config = dict(
    dataset='photos of plants, animals and fungi (iNaturalist)',
    horizontal_flip=False,
    activation='silu',
    widths=[48, 96, 192],
    loss='cross_entropy',
    init='xavier_uniform',
    warmup_steps=630,
)
Rows from block 4 of a small image classifier, named by matrix and row number. Rows with one number belong to one channel. Each number is 500 + 40 x the weight over its row's rms, rounded and kept within 0 to 999. All counts start at 0. Numbers have three digits each. After the name is the row's rms in percent of the matrix's.
After each channel's rows are labels from the 100 images, of 14848, where the channel reaches its highest value: "responds to" is what is common among them. Only what is clearly more common there than usual is listed. The data: photos of plants, animals and fungi (iNaturalist). In brackets: how many of the 100.
# convs0: first 3x3 conv (model.blocks.4.convs.0.weight, 96x96x3x3, each kernel summed), inputs 0-95
# convs1: second 3x3 conv (model.blocks.4.convs.1.weight, 96x96x3x3, transposed, each kernel summed), outputs 0-95

convs0.38 136:582482488501495522466542478508514446451495508520460509475443535460440479446499515414484535478524483484416455515389494536470463463531486475473473530426483493443419451493529453536441532470539455505461453442434455505463539431464482461460437485492503559525490496438554465497539535452484518510
convs1.38 107:488579429486495498503493526530525511520557528526570469465444480552495450473429393498495512472498561518519509515505478446493590512492481509566513480489575596473433488523475480504521487518510476550551491550448473510516504551592532530465484538517488537457532472550491539533467486508459382485
responds to: phylum Tracheophyta (25); kingdom Plantae (25)

convs0.75 085:492475502507526426464516457463487459454465408489485461512507519449441473432460447418469461525492498497508550512560433499505489530469524511526498488424612472478483500501518455510454547473492467509502461527467469549565419564508525438525478461409504422476517557484487525505499512563447499538
convs1.75 085:503444543555505385543455510508473455476474563476541531431546512477508498480559492562539543484477445372413509502445489526489492553448514497479457471525455553544524481468468478520520481511525491535486520510433546439488507444490473527480503464504545448589462520503485487535448420519502508483
responds to: phylum Arthropoda (63); class Insecta (62); order: Lepidoptera (32)

convs0.39 103:528427492496475600525500535471465478456422496436558443457516476399469477513496510504491476486488519507534526492464490442487481456502502481569537487421549547479514493461575446519456532461480468525397534503458544481486509503489506476535514462500515432515512487554489491459462412489484481384
convs1.39 112:423578484459444440531524532496438495478467467530466539520456484531490511486467458541531431548473451449487411475523486497502467565489558510487430493523478455561457473540575484489504463517521537519468483524577390516551451499480492474513527477501560460534540507408480545470467533464475491547
responds to: class: Aves (88); order Anseriformes (31); family: Anatidae (31)

convs0.52 080:477425513475487467503438492444561401531498493535607582515495500457469568569466500425531513470475474472491492473505510454491503548433482515530520470522529519545543459514465473533491490491499425446450575518533550455484534563413561513479502493533501472473487532541482507464537525443565523525
convs1.52 085:492524423440493502509489503513482509485514431534465519454532475543535469446496503523510486500519455493443479462459500535458461439536496499435498557431439498425513440451490527454484471487515576574438521435525456498548460418522469475554509514466512495504515427440470480513482389509405498478
responds to: order: Lepidoptera (31)

convs0.93 132:472460469467420533500509424541509484479545523502427466444456509536428527462531488445450518508532411496448474453418500546523447480517500470527474538432545506468456478538542472545517527572534466561432511492473505550446575479508528478500505460469483509516425530503562483522465550479425467484
convs1.93 106:488553459497542517421475471461595482430572501543515518499498554395489493482470483459522503549468481421459513496476516526480523523502456508505502516434517497489421548491494444517551527515472522500582443522475446492576474542491568489479497617468478525524535428522466498534505491556533463525
responds to: kingdom Plantae (39); phylum Tracheophyta (39); class Magnoliopsida (36)

convs0.18 087:461488576508535467493451515521413471517433524558486526462501492460446536538455416428575563515540448564455516494493523436560443525569531540454513465534460496506525505486395531538461519463497496455521509550453462512478512475491491477429555466552457485477512502481492499468526496510462554560
convs1.18 094:463468527447434542516480403472450494457549511460470516453460472475510507403555486444533498464495469446508469510499515497426474478508455477511443429477450568530440556437489429510527454483561478541475481459525546452497488497470525490512481527424573470590492481537567475509465504495463501470
responds to: class Aves (85); order Passeriformes (58)