Weights of a small image classifier.
Model: 48-pixel images, arch preact_resnet, norm batchnorm, activation silu, widths [48, 96, 192].
Training: 21000 steps, batches of 256, held-out accuracy 71%.
Rows from block 8 of a small image classifier, named by matrix and row number. Rows with one number belong to one channel. Each number is 50 + 12 x the weight over its row's rms, rounded and kept within 0 to 99. All counts start at 0.
Before each channel's rows are labels from the 100 images, of 14848, where the channel reaches its highest value: "responds to" is what is common among them. Only what is clearly more common there than usual is listed. The data: photos of plants, animals and fungi (iNaturalist).
# convs0: first 3x3 conv (model.blocks.8.convs.0.weight, 96x96x3x3, each kernel summed), inputs 0-95
# convs1: second 3x3 conv (model.blocks.8.convs.1.weight, 96x96x3x3, transposed, each kernel summed), outputs 0-95

responds to: class: Aves; order Charadriiformes; family: Scolopacidae
convs0.91:74 35 67 47 61 82 45 35 46 44 64 55 36 40 66 48 39 43 42 58 38 40 41 43 35 47 77 66 57 33 57 55 47 39 46 53 44 73 45 37 50 38 31 52 44 51 72 51 56 69 45 48 59 34 48 35 51 55 38 55 86 52 53 57 40 44 29 37 55 49 27 56 55 54 33 31 55 31 40 42 52 62 50 47 59 49 55 42 39 57 40 36 47 42 65 58
convs1.91:19 49 67 60 69 33 55 47 52 48 44 54 71 50 57 50 26 59 60 45 43 55 31 30 31 39 43 31 57 44 43 42 68 69 37 37 65 45 68 48 46 51 68 43 57 53 58 56 41 54 55 20 58 40 41 69 48 48 41 40 25 52 47 62 64 45 62 61 37 22 63 54 33 58 64 58 50 44 48 46 48 33 61 51 48 47 60 48 38 42 31 55 62 42 45 61

responds to: phylum Tracheophyta; kingdom Plantae
convs0.82:57 59 44 38 37 53 28 39 35 57 36 59 41 45 45 34 45 43 52 43 31 51 42 43 58 30 56 42 40 36 51 57 32 26 71 62 40 55 51 34 46 50 70 60 36 44 29 84 59 38 45 45 48 38 46 38 47 49 55 61 49 65 55 43 29 27 56 53 50 29 44 52 71 50 39 42 54 43 43 55 30 45 68 53 33 44 34 34 26 42 44 62 63 47 44 48
convs1.82:62 16 56 71 52 58 43 63 56 50 61 34 42 33 70 53 67 46 59 60 60 52 58 52 50 51 66 38 52 54 47 68 85 58 72 43 64 55 39 36 61 57 48 40 56 66 55 58 62 65 74 54 77 53 60 57 52 49 53 41 58 55 62 68 63 58 66 64 53 50 47 53 49 52 52 43 63 46 74 41 75 46 62 53 50 53 36 52 51 28 54 44 43 67 39 40

responds to: class: Insecta; order Coleoptera; family: Coccinellidae
convs0.18:44 25 40 59 37 51 42 45 61 35 23 47 73 24 45 39 31 49 56 61 45 43 43 45 36 53 44 47 52 41 57 33 51 32 58 34 51 55 45 43 51 52 33 38 53 42 44 61 46 29 40 32 52 50 27 43 61 72 42 66 54 53 57 62 35 60 37 57 54 60 45 79 46 50 45 70 52 35 54 39 69 48 50 44 54 60 62 36 42 59 69 70 38 58 24 55
convs1.18:57 74 54 45 45 72 47 65 33 54 52 76 45 57 39 72 45 34 49 76 47 55 62 49 60 52 54 49 45 45 72 67 48 45 35 60 40 31 60 49 42 56 46 73 43 36 43 40 51 59 63 41 38 58 50 57 55 33 41 47 47 44 35 34 47 51 70 63 55 52 45 77 68 65 56 44 43 38 71 52 65 45 43 65 31 44 47 36 63 50 36 19 48 42 49 56

responds to: class Insecta; order Lepidoptera
convs0.66:44 35 33 43 51 39 55 43 77 50 53 41 21 51 59 56 29 49 36 40 46 69 46 52 52 52 37 54 52 45 57 39 62 35 50 28 45 22 38 54 32 24 51 46 57 39 54 45 41 39 38 47 38 50 26 46 45 27 36 51 30 70 50 56 40 48 64 57 80 49 63 47 53 56 42 54 77 47 61 46 50 42 60 32 58 44 49 43 59 34 56 44 65 47 43 61
convs1.66:48 72 58 51 42 51 29 50 42 40 35 45 52 29 21 59 75 52 62 70 49 58 35 39 52 66 68 38 55 62 40 52 39 29 40 46 43 54 45 42 58 38 33 58 50 48 35 51 38 71 35 31 56 60 40 57 36 30 40 50 64 42 56 47 55 41 41 46 32 38 43 23 53 36 46 40 43 69 60 30 53 59 65 59 38 61 50 52 28 57 34 53 48 54 35 47

responds to: class Magnoliopsida; kingdom Plantae; phylum Tracheophyta
convs0.17:50 25 61 49 37 52 48 16 47 51 63 49 34 70 54 22 33 53 49 39 54 56 40 47 51 51 48 48 64 44 68 46 43 57 38 51 53 42 53 36 45 54 37 34 51 59 36 52 61 51 51 52 39 52 72 41 40 26 43 33 57 53 37 23 59 29 39 56 37 19 54 58 36 46 76 74 40 48 35 45 40 40 44 51 42 54 35 59 54 41 51 37 58 41 44 38
convs1.17:56 80 38 59 46 53 43 53 43 53 56 50 72 66 63 81 56 54 34 69 30 57 42 48 24 49 57 53 60 44 38 61 38 40 51 62 55 44 50 28 53 69 46 61 56 33 56 61 42 28 45 54 48 45 49 60 27 45 51 60 65 41 65 71 30 59 45 55 56 73 56 39 55 54 24 48 71 45 52 48 66 57 57 59 58 40 63 44 47 47 69 66 52 40 53 46

responds to: class Aves
convs0.23:37 37 50 37 46 45 54 41 45 41 64 34 34 42 56 29 59 62 26 34 45 48 46 57 48 42 51 72 69 56 66 52 57 41 35 51 60 62 49 23 39 33 54 37 37 45 38 50 64 38 37 46 33 76 39 42 38 49 30 57 73 59 48 40 35 55 55 54 54 52 50 25 51 68 30 43 27 50 38 50 55 43 45 32 37 32 42 44 25 58 49 58 49 48 54 55
convs1.23:65 26 69 42 51 36 58 50 33 32 29 60 55 54 55 16 27 66 50 39 57 61 35 56 45 44 66 32 59 44 60 69 44 48 48 42 52 55 52 64 50 59 52 64 61 61 41 32 62 61 50 47 52 48 59 49 47 67 39 46 48 53 41 76 45 35 39 37 65 50 55 55 62 40 82 44 61 30 47 55 28 60 61 50 66 76 56 58 41 49 62 52 54 54 51 60

responds to: class Aves; phylum Chordata
convs0.8:41 64 52 42 32 49 83 47 36 29 47 32 58 46 37 48 51 41 31 44 38 57 48 39 59 24 38 51 37 40 53 66 61 46 51 37 44 57 56 63 51 37 25 35 54 52 35 59 48 43 76 59 44 31 47 40 61 55 40 60 37 50 36 59 33 40 41 36 57 58 36 52 79 45 32 36 65 48 50 62 42 48 53 69 52 53 65 50 37 49 45 32 36 33 64 55
convs1.8:48 48 47 49 60 50 42 62 49 33 54 49 46 52 56 62 43 37 47 58 63 43 41 53 32 50 40 71 45 54 42 44 33 51 51 50 71 26 46 46 41 62 64 35 52 55 64 41 86 65 37 67 60 69 53 62 45 39 54 49 44 63 49 54 67 58 60 56 55 64 55 43 42 61 66 47 49 80 62 40 65 47 56 30 08 44 62 65 59 51 57 60 39 59 31 43

responds to: order: Lepidoptera
convs0.70:48 51 52 55 41 41 28 26 51 62 49 60 42 40 48 47 32 52 45 46 66 47 66 37 35 41 46 24 27 51 78 43 55 57 38 45 39 52 54 36 18 53 47 60 62 54 35 59 54 56 57 41 51 52 53 57 56 61 47 61 49 50 76 45 88 53 47 64 60 30 33 43 39 59 40 38 50 46 61 50 37 48 32 43 51 40 60 56 32 40 49 43 49 48 60 21
convs1.70:49 62 68 52 56 55 41 43 53 49 38 51 47 31 59 49 63 53 63 52 60 48 37 52 57 60 44 40 46 38 45 49 29 48 51 49 52 43 27 46 70 47 56 71 33 42 30 39 62 90 54 62 25 74 71 45 25 56 42 57 44 59 44 65 51 49 37 43 48 72 45 38 54 49 47 45 54 39 46 50 60 44 74 73 48 71 46 55 48 65 40 60 26 52 38 51

responds to: phylum Chordata; class Aves
convs0.33:45 20 42 65 28 66 37 53 51 30 41 48 42 30 33 45 43 47 47 42 45 37 47 45 38 49 54 30 41 51 69 42 51 53 40 47 35 32 38 43 45 58 42 39 56 48 39 44 48 24 55 66 54 29 57 56 48 47 28 51 78 41 64 55 49 40 42 46 23 39 58 28 53 62 32 36 60 56 66 34 51 63 41 46 38 40 51 73 49 47 41 67 44 43 42 38
convs1.33:54 58 34 55 54 60 60 65 37 44 55 55 39 48 62 48 49 55 49 31 61 63 58 51 42 33 39 65 53 45 61 54 50 48 48 63 61 72 43 56 67 19 76 66 48 56 82 45 49 72 36 48 60 50 44 47 47 52 61 51 38 54 47 40 72 63 42 35 61 44 59 58 41 56 47 52 41 61 44 68 36 57 30 62 69 29 41 55 36 63 77 47 68 51 72 45

responds to: class Aves; order Charadriiformes
convs0.74:32 46 29 31 41 36 60 53 26 39 31 40 37 60 59 60 41 47 46 44 70 66 53 57 45 50 49 73 33 34 48 73 58 60 41 52 49 58 37 47 49 41 51 66 47 32 22 67 55 61 54 77 59 48 41 34 33 39 42 50 54 36 53 59 40 53 52 46 54 47 37 45 61 48 43 32 69 43 35 35 43 71 49 62 57 25 41 59 41 50 61 48 45 57 69 41
convs1.74:48 39 62 59 59 50 51 46 56 52 65 56 36 66 59 43 32 53 45 44 31 32 62 37 46 51 56 33 46 59 37 26 45 50 60 36 67 50 59 47 45 54 35 55 60 48 85 60 46 42 49 18 47 42 53 57 68 47 61 62 56 58 32 37 54 59 69 64 37 59 52 72 47 72 33 55 47 51 40 49 42 33 57 45 48 59 51 43 44 54 29 69 76 49 62 72

responds to: order Lepidoptera
convs0.65:46 40 57 44 39 34 46 38 27 42 67 31 55 39 37 25 48 41 48 50 37 43 50 34 42 77 55 31 47 45 46 43 30 43 51 35 33 44 52 56 47 39 31 58 40 49 55 30 45 70 53 39 11 60 50 49 32 41 59 67 48 42 56 60 36 39 42 31 53 41 43 30 24 52 54 36 39 49 49 67 56 39 39 34 54 48 36 46 50 59 48 51 53 48 52 34
convs1.65:48 60 41 48 48 61 39 67 35 61 42 52 51 63 47 56 40 60 26 35 37 50 39 54 57 29 40 64 67 52 39 49 66 37 61 57 65 46 61 31 48 59 69 40 61 55 30 59 58 39 53 73 63 24 59 60 79 33 47 58 54 52 51 51 61 71 51 67 48 31 50 49 60 43 60 65 69 56 37 51 59 69 77 49 46 40 64 68 50 45 37 54 44 56 39 57

responds to: phylum Chordata; class Aves; order: Passeriformes
convs0.88:58 28 47 48 40 68 50 40 50 49 28 78 45 41 49 12 63 15 40 50 63 70 42 41 39 47 47 55 50 38 44 38 49 48 55 62 39 53 46 37 43 64 47 43 46 64 68 47 27 58 32 42 50 39 60 57 60 38 37 45 62 57 54 52 26 56 51 48 50 36 51 33 65 45 39 42 53 44 58 52 30 73 46 37 47 38 41 64 53 47 58 55 53 45 49 75
convs1.88:43 45 68 53 44 44 54 50 58 44 39 45 52 60 54 32 56 50 57 24 45 59 61 77 63 49 51 33 38 54 49 55 36 67 56 33 64 65 49 64 47 48 47 39 45 66 50 40 40 43 55 60 38 48 56 59 67 58 39 48 56 52 46 38 52 32 75 50 30 27 62 41 36 71 83 55 41 48 61 43 40 43 39 50 44 80 56 41 55 66 40 39 15 59 48 55

responds to: phylum Chordata; class Aves
convs0.78:29 24 35 58 41 43 40 42 33 34 56 33 43 42 38 51 42 40 41 50 47 46 52 65 40 34 48 40 37 51 47 53 35 55 52 25 44 50 39 38 49 31 58 38 66 82 48 46 50 36 50 48 47 43 43 55 47 42 50 67 81 36 61 61 50 67 50 28 53 44 48 53 43 67 14 38 59 60 63 48 46 65 41 54 41 35 45 56 51 66 46 50 38 47 25 46
convs1.78:44 47 30 47 60 58 55 55 32 64 64 62 43 55 49 34 46 68 47 49 51 36 51 28 35 42 38 54 60 23 66 28 51 49 54 66 55 73 40 43 41 44 79 62 48 38 35 54 33 41 44 31 57 47 46 62 64 39 52 62 46 54 49 51 36 53 26 50 69 64 57 44 57 55 57 47 38 17 43 58 42 41 36 54 56 52 31 44 57 39 70 52 71 54 52 64

responds to: order Lepidoptera
convs0.58:56 35 35 37 56 17 38 47 47 61 42 47 60 44 58 47 32 47 61 47 34 58 59 53 48 46 38 65 49 53 44 24 53 46 31 36 55 41 47 34 35 25 65 63 32 32 68 54 37 38 44 46 56 42 72 30 51 67 46 35 51 61 48 69 48 55 46 43 55 45 61 39 32 49 21 47 73 38 40 37 48 35 39 46 43 55 66 36 58 54 45 44 46 53 43 70
convs1.58:62 59 69 49 40 62 66 48 47 30 38 34 41 22 41 49 57 58 65 60 51 61 46 65 57 64 55 39 59 50 56 49 25 34 48 53 45 53 53 49 43 72 36 38 54 59 40 33 65 48 26 52 48 54 25 54 21 36 51 47 48 37 37 15 55 38 41 50 51 54 44 31 67 54 51 43 52 59 57 51 53 50 53 64 64 35 28 60 65 63 33 50 51 42 53 45

responds to: phylum Tracheophyta; kingdom Plantae
convs0.15:45 52 43 41 24 47 44 35 49 37 59 46 62 42 57 22 46 32 48 19 61 35 33 41 37 36 51 33 45 36 60 44 43 37 49 56 46 50 61 34 47 38 35 64 45 44 41 54 60 40 47 36 62 34 61 45 57 37 60 65 43 75 61 58 59 47 33 78 43 40 49 58 35 68 32 23 26 43 47 44 52 54 49 59 45 32 51 42 36 40 48 58 50 51 50 60
convs1.15:54 46 58 64 51 47 68 53 32 37 47 36 51 65 43 71 65 56 51 44 22 54 68 48 74 64 40 59 37 52 40 42 70 40 37 46 36 40 57 38 41 64 57 32 51 50 68 56 46 35 76 45 43 61 53 51 56 40 46 56 51 49 51 18 41 48 52 43 69 42 50 44 49 38 66 40 68 35 36 57 50 61 55 71 41 40 51 77 33 42 55 33 44 67 38 59

responds to: kingdom Plantae; phylum Tracheophyta; class Magnoliopsida
convs0.31:41 56 37 46 38 62 37 46 55 51 58 43 46 42 25 35 42 38 29 44 41 65 34 45 47 36 31 58 47 52 50 62 56 49 46 67 40 47 56 47 59 23 62 43 48 77 27 58 55 51 44 57 46 47 64 37 59 26 52 57 60 32 54 44 39 43 30 49 26 54 58 62 51 48 43 42 59 31 29 72 51 60 62 40 71 44 47 49 22 65 41 68 40 55 41 41
convs1.31:73 53 52 45 53 33 69 27 52 47 59 36 33 37 56 65 48 55 58 48 56 49 59 40 37 51 47 62 54 45 30 29 62 46 44 28 61 61 68 60 34 74 45 35 45 49 46 48 47 49 53 67 43 68 44 48 41 43 60 40 37 65 47 54 58 59 25 30 72 32 40 45 38 43 29 53 31 53 64 25 63 61 55 51 26 48 44 57 42 49 63 37 50 38 48 61

responds to: order Pelecaniformes; family: Ardeidae
convs0.64:62 16 36 38 33 49 64 42 52 50 45 39 31 52 39 29 56 54 34 63 38 49 45 44 64 67 45 59 48 43 62 53 51 36 31 32 34 47 57 36 60 59 71 42 65 66 51 62 53 57 62 43 62 47 55 52 40 55 48 53 63 39 51 48 40 50 27 29 53 56 33 36 33 54 45 47 37 48 47 47 58 40 73 43 48 28 29 33 36 40 24 52 34 45 56 45
convs1.64:45 64 66 65 65 55 49 34 38 57 51 51 83 69 38 61 30 66 60 52 51 76 63 47 41 30 50 60 69 33 47 48 41 70 63 55 71 56 64 52 40 56 45 45 55 47 33 48 48 46 31 39 36 60 38 50 36 78 49 73 50 44 51 58 39 43 45 49 39 45 49 43 60 39 63 71 49 57 38 49 26 53 44 37 49 61 64 57 53 63 60 32 59 56 39 50

responds to: phylum Arthropoda
convs0.38:51 47 40 56 42 66 47 48 50 40 34 30 29 45 52 35 52 55 43 43 73 42 54 63 27 52 67 31 48 70 29 42 44 43 50 34 29 48 41 32 27 59 58 84 55 64 47 47 56 36 44 46 36 38 60 28 49 46 67 48 39 56 39 45 42 34 57 35 43 48 59 47 76 48 35 53 57 46 39 25 47 46 59 37 43 46 42 59 36 59 54 30 55 57 49 49
convs1.38:53 45 55 66 47 50 64 61 58 47 53 64 49 56 50 70 54 60 63 70 45 70 32 29 65 51 65 61 42 39 73 53 33 43 27 56 49 55 52 49 54 51 60 51 45 48 50 63 40 48 72 43 54 57 52 73 37 28 34 47 55 47 69 54 42 75 40 59 49 52 67 66 50 59 34 44 62 55 23 73 55 59 57 71 49 21 49 42 39 53 61 63 62 58 42 59

responds to: class Aves; order Passeriformes
convs0.22:73 62 45 55 47 58 40 60 46 47 47 51 49 39 44 27 41 59 42 44 46 41 35 34 61 30 58 54 29 26 27 70 49 42 61 35 34 53 57 40 30 44 50 57 31 56 36 48 45 34 51 49 41 41 56 58 34 51 56 25 51 42 80 32 46 41 41 48 30 48 55 49 46 32 33 64 68 45 44 23 37 34 47 41 40 41 27 43 47 48 42 41 48 56 55 56
convs1.22:62 45 42 36 41 47 63 40 69 62 56 49 56 48 42 36 52 44 46 50 56 52 60 55 51 53 43 82 45 52 36 62 31 55 54 67 77 56 46 79 44 39 51 57 53 56 71 45 54 66 45 74 49 66 35 50 55 73 41 63 45 62 39 44 62 62 36 35 69 41 39 43 52 47 50 42 43 65 32 27 48 62 42 59 46 68 32 57 48 58 69 68 29 55 36 48

responds to: order Coleoptera; family: Coccinellidae
convs0.53:63 32 38 56 29 55 57 59 32 56 43 49 46 49 38 41 34 70 60 46 44 55 19 37 54 53 43 61 28 47 30 70 53 45 50 56 37 50 36 50 47 30 40 48 64 45 38 47 35 23 42 43 52 57 42 58 30 52 40 30 59 46 54 49 42 58 62 31 40 56 50 53 62 71 28 57 64 34 66 53 47 47 51 44 57 46 63 48 31 73 70 35 61 36 50 41
convs1.53:59 52 25 50 65 59 56 57 56 56 57 35 31 73 58 65 57 44 43 55 61 50 87 22 48 69 49 64 59 48 59 57 65 45 51 53 34 61 55 61 52 49 38 32 47 38 54 48 63 48 52 57 50 57 45 39 64 40 58 62 51 40 36 33 54 52 49 49 67 50 55 80 50 44 43 23 41 57 53 45 59 45 36 79 60 39 28 55 58 52 45 41 64 55 68 65

responds to: order Lepidoptera; class Insecta
convs0.81:69 34 53 43 51 60 54 53 41 42 61 29 40 75 47 33 42 38 67 86 40 62 50 31 54 38 43 44 41 53 52 44 44 74 38 43 52 45 32 32 53 47 36 55 45 43 43 47 49 54 38 48 49 57 70 54 58 38 32 43 47 58 56 40 56 30 31 55 49 41 47 40 43 49 31 47 47 95 30 47 60 54 35 57 64 41 39 38 55 56 49 37 44 54 45 62
convs1.81:40 87 54 48 48 42 26 49 70 67 45 47 57 47 41 74 56 49 49 61 39 46 52 46 40 55 61 40 62 46 42 44 34 37 39 48 58 55 49 50 50 53 61 45 49 42 65 70 38 77 69 43 57 67 54 44 17 48 57 39 53 38 54 46 61 51 52 52 45 34 37 45 31 56 39 46 48 48 47 38 82 62 60 59 26 28 53 44 44 40 37 60 59 33 63 42

responds to: phylum Chordata; class Aves
convs0.42:63 39 50 31 70 61 63 55 40 40 57 33 47 51 49 46 33 55 24 43 22 41 58 46 35 51 42 50 18 32 20 66 39 45 50 51 29 59 47 38 58 58 50 50 49 43 34 51 48 32 26 55 62 38 40 53 40 62 50 50 66 39 34 39 40 63 38 45 42 32 64 54 46 60 38 41 50 51 56 50 54 47 37 40 47 69 41 80 32 41 40 43 55 48 50 51
convs1.42:38 28 42 31 52 52 44 59 49 58 62 74 47 43 44 31 64 36 53 89 57 61 47 58 49 53 56 49 71 67 73 54 48 36 55 48 44 71 20 55 49 37 57 71 31 42 51 57 36 43 30 56 60 59 55 48 51 53 37 50 38 34 57 35 57 54 45 35 51 52 55 39 66 68 58 50 29 66 56 43 56 45 55 55 47 50 75 53 65 48 55 42 53 33 49 37

responds to: order Coleoptera; family: Coccinellidae
convs0.37:61 39 40 70 44 56 48 60 33 42 63 31 62 40 35 27 39 64 60 50 34 77 37 55 31 42 59 65 37 55 49 37 46 36 42 61 39 63 45 38 34 42 44 45 42 32 43 68 48 45 29 26 67 38 31 51 43 42 54 68 61 37 52 45 66 53 36 40 37 37 57 45 30 45 47 40 59 32 62 52 47 26 30 68 44 51 56 52 43 54 49 43 49 52 59 61
convs1.37:56 54 61 39 56 29 56 61 52 66 56 58 59 29 63 66 53 46 55 53 48 30 40 26 58 55 58 48 62 57 62 47 41 58 41 57 45 52 58 47 47 47 46 53 49 40 51 56 40 37 52 52 31 62 51 55 53 77 47 78 52 57 44 55 39 57 40 42 58 64 46 92 40 58 24 50 37 67 33 50 77 58 33 61 65 43 32 35 60 50 52 53 63 43 68 68

responds to: order Charadriiformes
convs0.56:52 50 39 41 37 49 32 29 35 50 36 39 52 23 39 22 40 60 36 58 44 49 43 46 63 48 58 38 40 50 64 58 52 27 47 49 39 61 58 39 50 30 46 67 40 38 39 77 40 46 53 48 46 33 26 22 46 32 38 46 53 47 53 39 50 40 27 52 27 48 36 25 40 46 56 52 36 46 37 68 45 49 66 44 38 43 40 35 52 50 41 42 52 40 41 55
convs1.56:59 22 54 66 64 36 67 56 51 55 46 51 43 57 60 34 43 48 77 42 46 63 43 44 62 36 52 45 34 49 52 69 51 51 36 66 44 58 62 74 63 64 74 60 43 43 70 41 69 46 44 52 59 59 59 66 60 69 51 56 53 71 44 50 65 61 34 54 59 37 52 31 54 49 46 60 71 28 48 51 70 60 58 75 62 53 44 67 39 59 67 52 54 52 62 54

responds to: order Passeriformes
convs0.77:50 60 57 40 45 28 40 34 41 45 60 75 48 36 32 48 50 20 59 45 25 62 36 48 39 40 65 40 44 36 32 46 45 30 32 51 48 56 48 41 40 51 37 56 53 27 65 53 34 41 50 41 34 51 63 46 47 30 52 41 62 46 42 63 40 43 50 32 42 67 28 45 66 53 53 58 43 48 48 58 42 32 37 47 38 38 35 25 63 46 43 39 58 46 62 73
convs1.77:51 33 40 56 61 56 42 51 64 54 29 31 25 45 57 57 65 58 52 47 63 66 61 63 56 43 41 60 44 53 52 36 44 84 52 49 47 45 43 43 36 57 44 53 66 68 39 59 59 51 48 74 56 65 41 54 43 49 42 64 48 65 72 31 51 48 49 52 56 30 53 45 47 49 50 51 69 57 53 55 54 49 70 30 41 85 43 67 60 55 48 64 21 56 41 28

responds to: class Aves; order Charadriiformes
convs0.47:30 34 48 49 68 61 36 56 39 64 32 81 44 41 71 49 52 68 43 43 38 38 32 54 65 30 39 47 49 49 41 44 57 22 58 64 54 60 58 52 34 55 64 53 29 45 56 48 69 45 40 59 41 51 64 43 37 64 44 53 36 60 45 61 60 56 51 53 55 62 40 39 35 50 52 34 46 70 45 25 31 36 51 38 60 41 48 37 45 31 65 36 47 37 35 58
convs1.47:30 47 65 37 16 49 48 42 49 25 39 24 47 46 37 39 53 49 46 68 43 50 63 50 39 59 50 51 48 31 61 47 46 67 52 43 60 26 52 43 52 39 46 43 61 36 35 46 27 72 48 21 37 55 49 52 72 67 48 30 52 39 56 44 55 43 73 55 34 42 45 51 57 52 66 53 42 45 61 36 65 40 48 44 35 55 46 42 55 52 23 52 53 43 65 42

responds to: order Lepidoptera
convs0.76:59 20 52 65 45 21 28 39 46 57 55 25 48 32 56 64 51 55 61 37 54 48 36 53 68 56 50 49 38 62 41 55 36 70 50 56 43 44 45 40 32 34 50 58 46 57 43 41 59 33 61 42 44 39 35 43 48 57 40 54 52 64 47 47 62 49 32 44 25 24 41 49 54 26 53 33 45 49 28 40 46 39 34 37 53 51 35 64 60 52 42 53 42 36 64 28
convs1.76:51 66 62 36 61 45 41 50 50 47 48 58 68 43 41 46 57 56 35 60 42 45 18 46 56 47 49 67 52 41 65 48 42 36 19 54 54 29 42 50 46 58 45 42 56 53 55 54 38 64 42 60 62 43 63 27 28 33 72 32 50 43 50 59 42 68 68 55 32 56 59 49 55 65 41 57 64 70 48 77 65 45 56 42 48 32 58 50 33 28 59 47 64 56 33 44

responds to: class: Aves; order Anseriformes; family: Anatidae
convs0.43:38 28 45 41 51 37 70 57 50 42 49 28 52 44 28 55 55 50 57 64 43 41 35 49 39 45 49 67 35 41 56 62 46 28 50 40 47 37 67 49 40 41 42 54 37 64 65 48 42 29 72 47 31 27 52 33 45 48 58 49 66 39 56 46 36 34 48 55 39 44 51 58 73 48 44 32 42 47 29 44 47 85 53 39 65 44 47 72 52 30 48 46 33 55 35 49
convs1.43:52 60 55 56 52 44 73 51 54 39 61 48 69 54 67 33 44 50 62 43 54 63 74 42 58 64 39 44 72 39 66 45 55 72 53 53 44 52 50 25 56 44 71 55 63 44 58 55 60 34 24 38 60 55 46 59 56 46 32 50 49 54 51 87 43 67 58 55 56 45 49 58 37 51 57 79 40 79 50 70 60 42 61 49 46 45 36 37 47 57 64 49 67 60 60 43

responds to: class: Aves; order Accipitriformes; family: Accipitridae
convs0.26:53 34 41 44 42 58 51 48 46 38 62 42 31 43 46 18 37 36 44 45 46 44 28 49 60 34 57 31 41 39 60 55 26 39 45 49 47 35 57 48 52 40 29 38 33 68 23 48 51 53 29 35 26 39 54 46 37 35 42 43 62 42 47 36 38 44 37 56 43 50 52 36 48 44 36 59 55 56 50 48 40 54 40 47 63 40 18 60 42 16 49 53 51 45 60 43
convs1.26:53 65 46 64 45 39 37 47 51 55 56 42 58 43 58 26 59 53 52 62 59 45 64 57 63 45 69 66 58 54 57 54 59 58 42 70 45 68 56 76 63 56 50 72 62 73 71 69 55 53 54 71 60 53 48 46 39 59 78 49 62 66 62 50 52 54 53 54 60 58 61 51 61 59 66 59 41 69 79 51 71 81 57 53 60 66 59 54 61 63 61 61 48 55 47 51

responds to: class: Insecta; order Lepidoptera; family: Nymphalidae
convs0.67:72 45 31 56 50 45 69 32 60 40 45 44 24 48 50 35 34 39 65 65 20 55 56 34 54 20 37 38 36 37 40 48 52 53 48 48 45 50 58 31 56 49 26 50 47 45 54 35 56 37 38 38 56 61 82 38 57 57 46 37 46 51 71 31 33 46 45 39 56 47 55 35 56 66 38 36 44 54 44 36 42 54 42 41 56 46 51 54 51 40 61 42 54 73 53 66
convs1.67:50 70 74 49 49 47 58 47 50 23 51 57 75 42 52 59 76 52 46 75 65 55 39 36 47 65 68 48 43 66 57 40 44 60 38 49 55 40 60 44 59 44 56 61 38 42 48 61 36 64 39 46 65 60 47 56 12 58 73 70 58 39 53 28 51 42 53 48 54 60 45 31 56 59 60 54 45 60 57 39 52 47 57 52 43 60 56 46 38 31 59 81 63 54 57 48

responds to: class Aves; order Passeriformes
convs0.14:35 65 61 52 63 49 29 49 53 45 42 56 68 51 68 66 28 61 37 50 57 49 50 51 44 39 32 38 38 38 35 43 41 37 39 66 63 54 57 64 52 44 50 44 53 53 53 48 23 45 71 23 57 49 54 57 62 57 53 51 43 33 44 53 46 28 61 41 57 51 44 53 51 69 41 79 45 77 55 66 50 70 41 26 68 46 68 53 61 33 63 46 42 45 50 33
convs1.14:29 28 46 55 56 36 52 49 54 63 51 35 18 38 57 40 62 42 43 55 28 41 52 59 36 44 49 40 50 41 35 34 38 48 54 32 43 47 45 41 43 43 40 52 34 45 38 41 47 41 33 40 44 48 44 38 62 49 52 42 40 51 51 36 35 33 73 37 27 42 32 42 35 34 51 25 32 44 44 41 54 37 48 31 31 51 47 20 46 55 37 47 55 26 48 37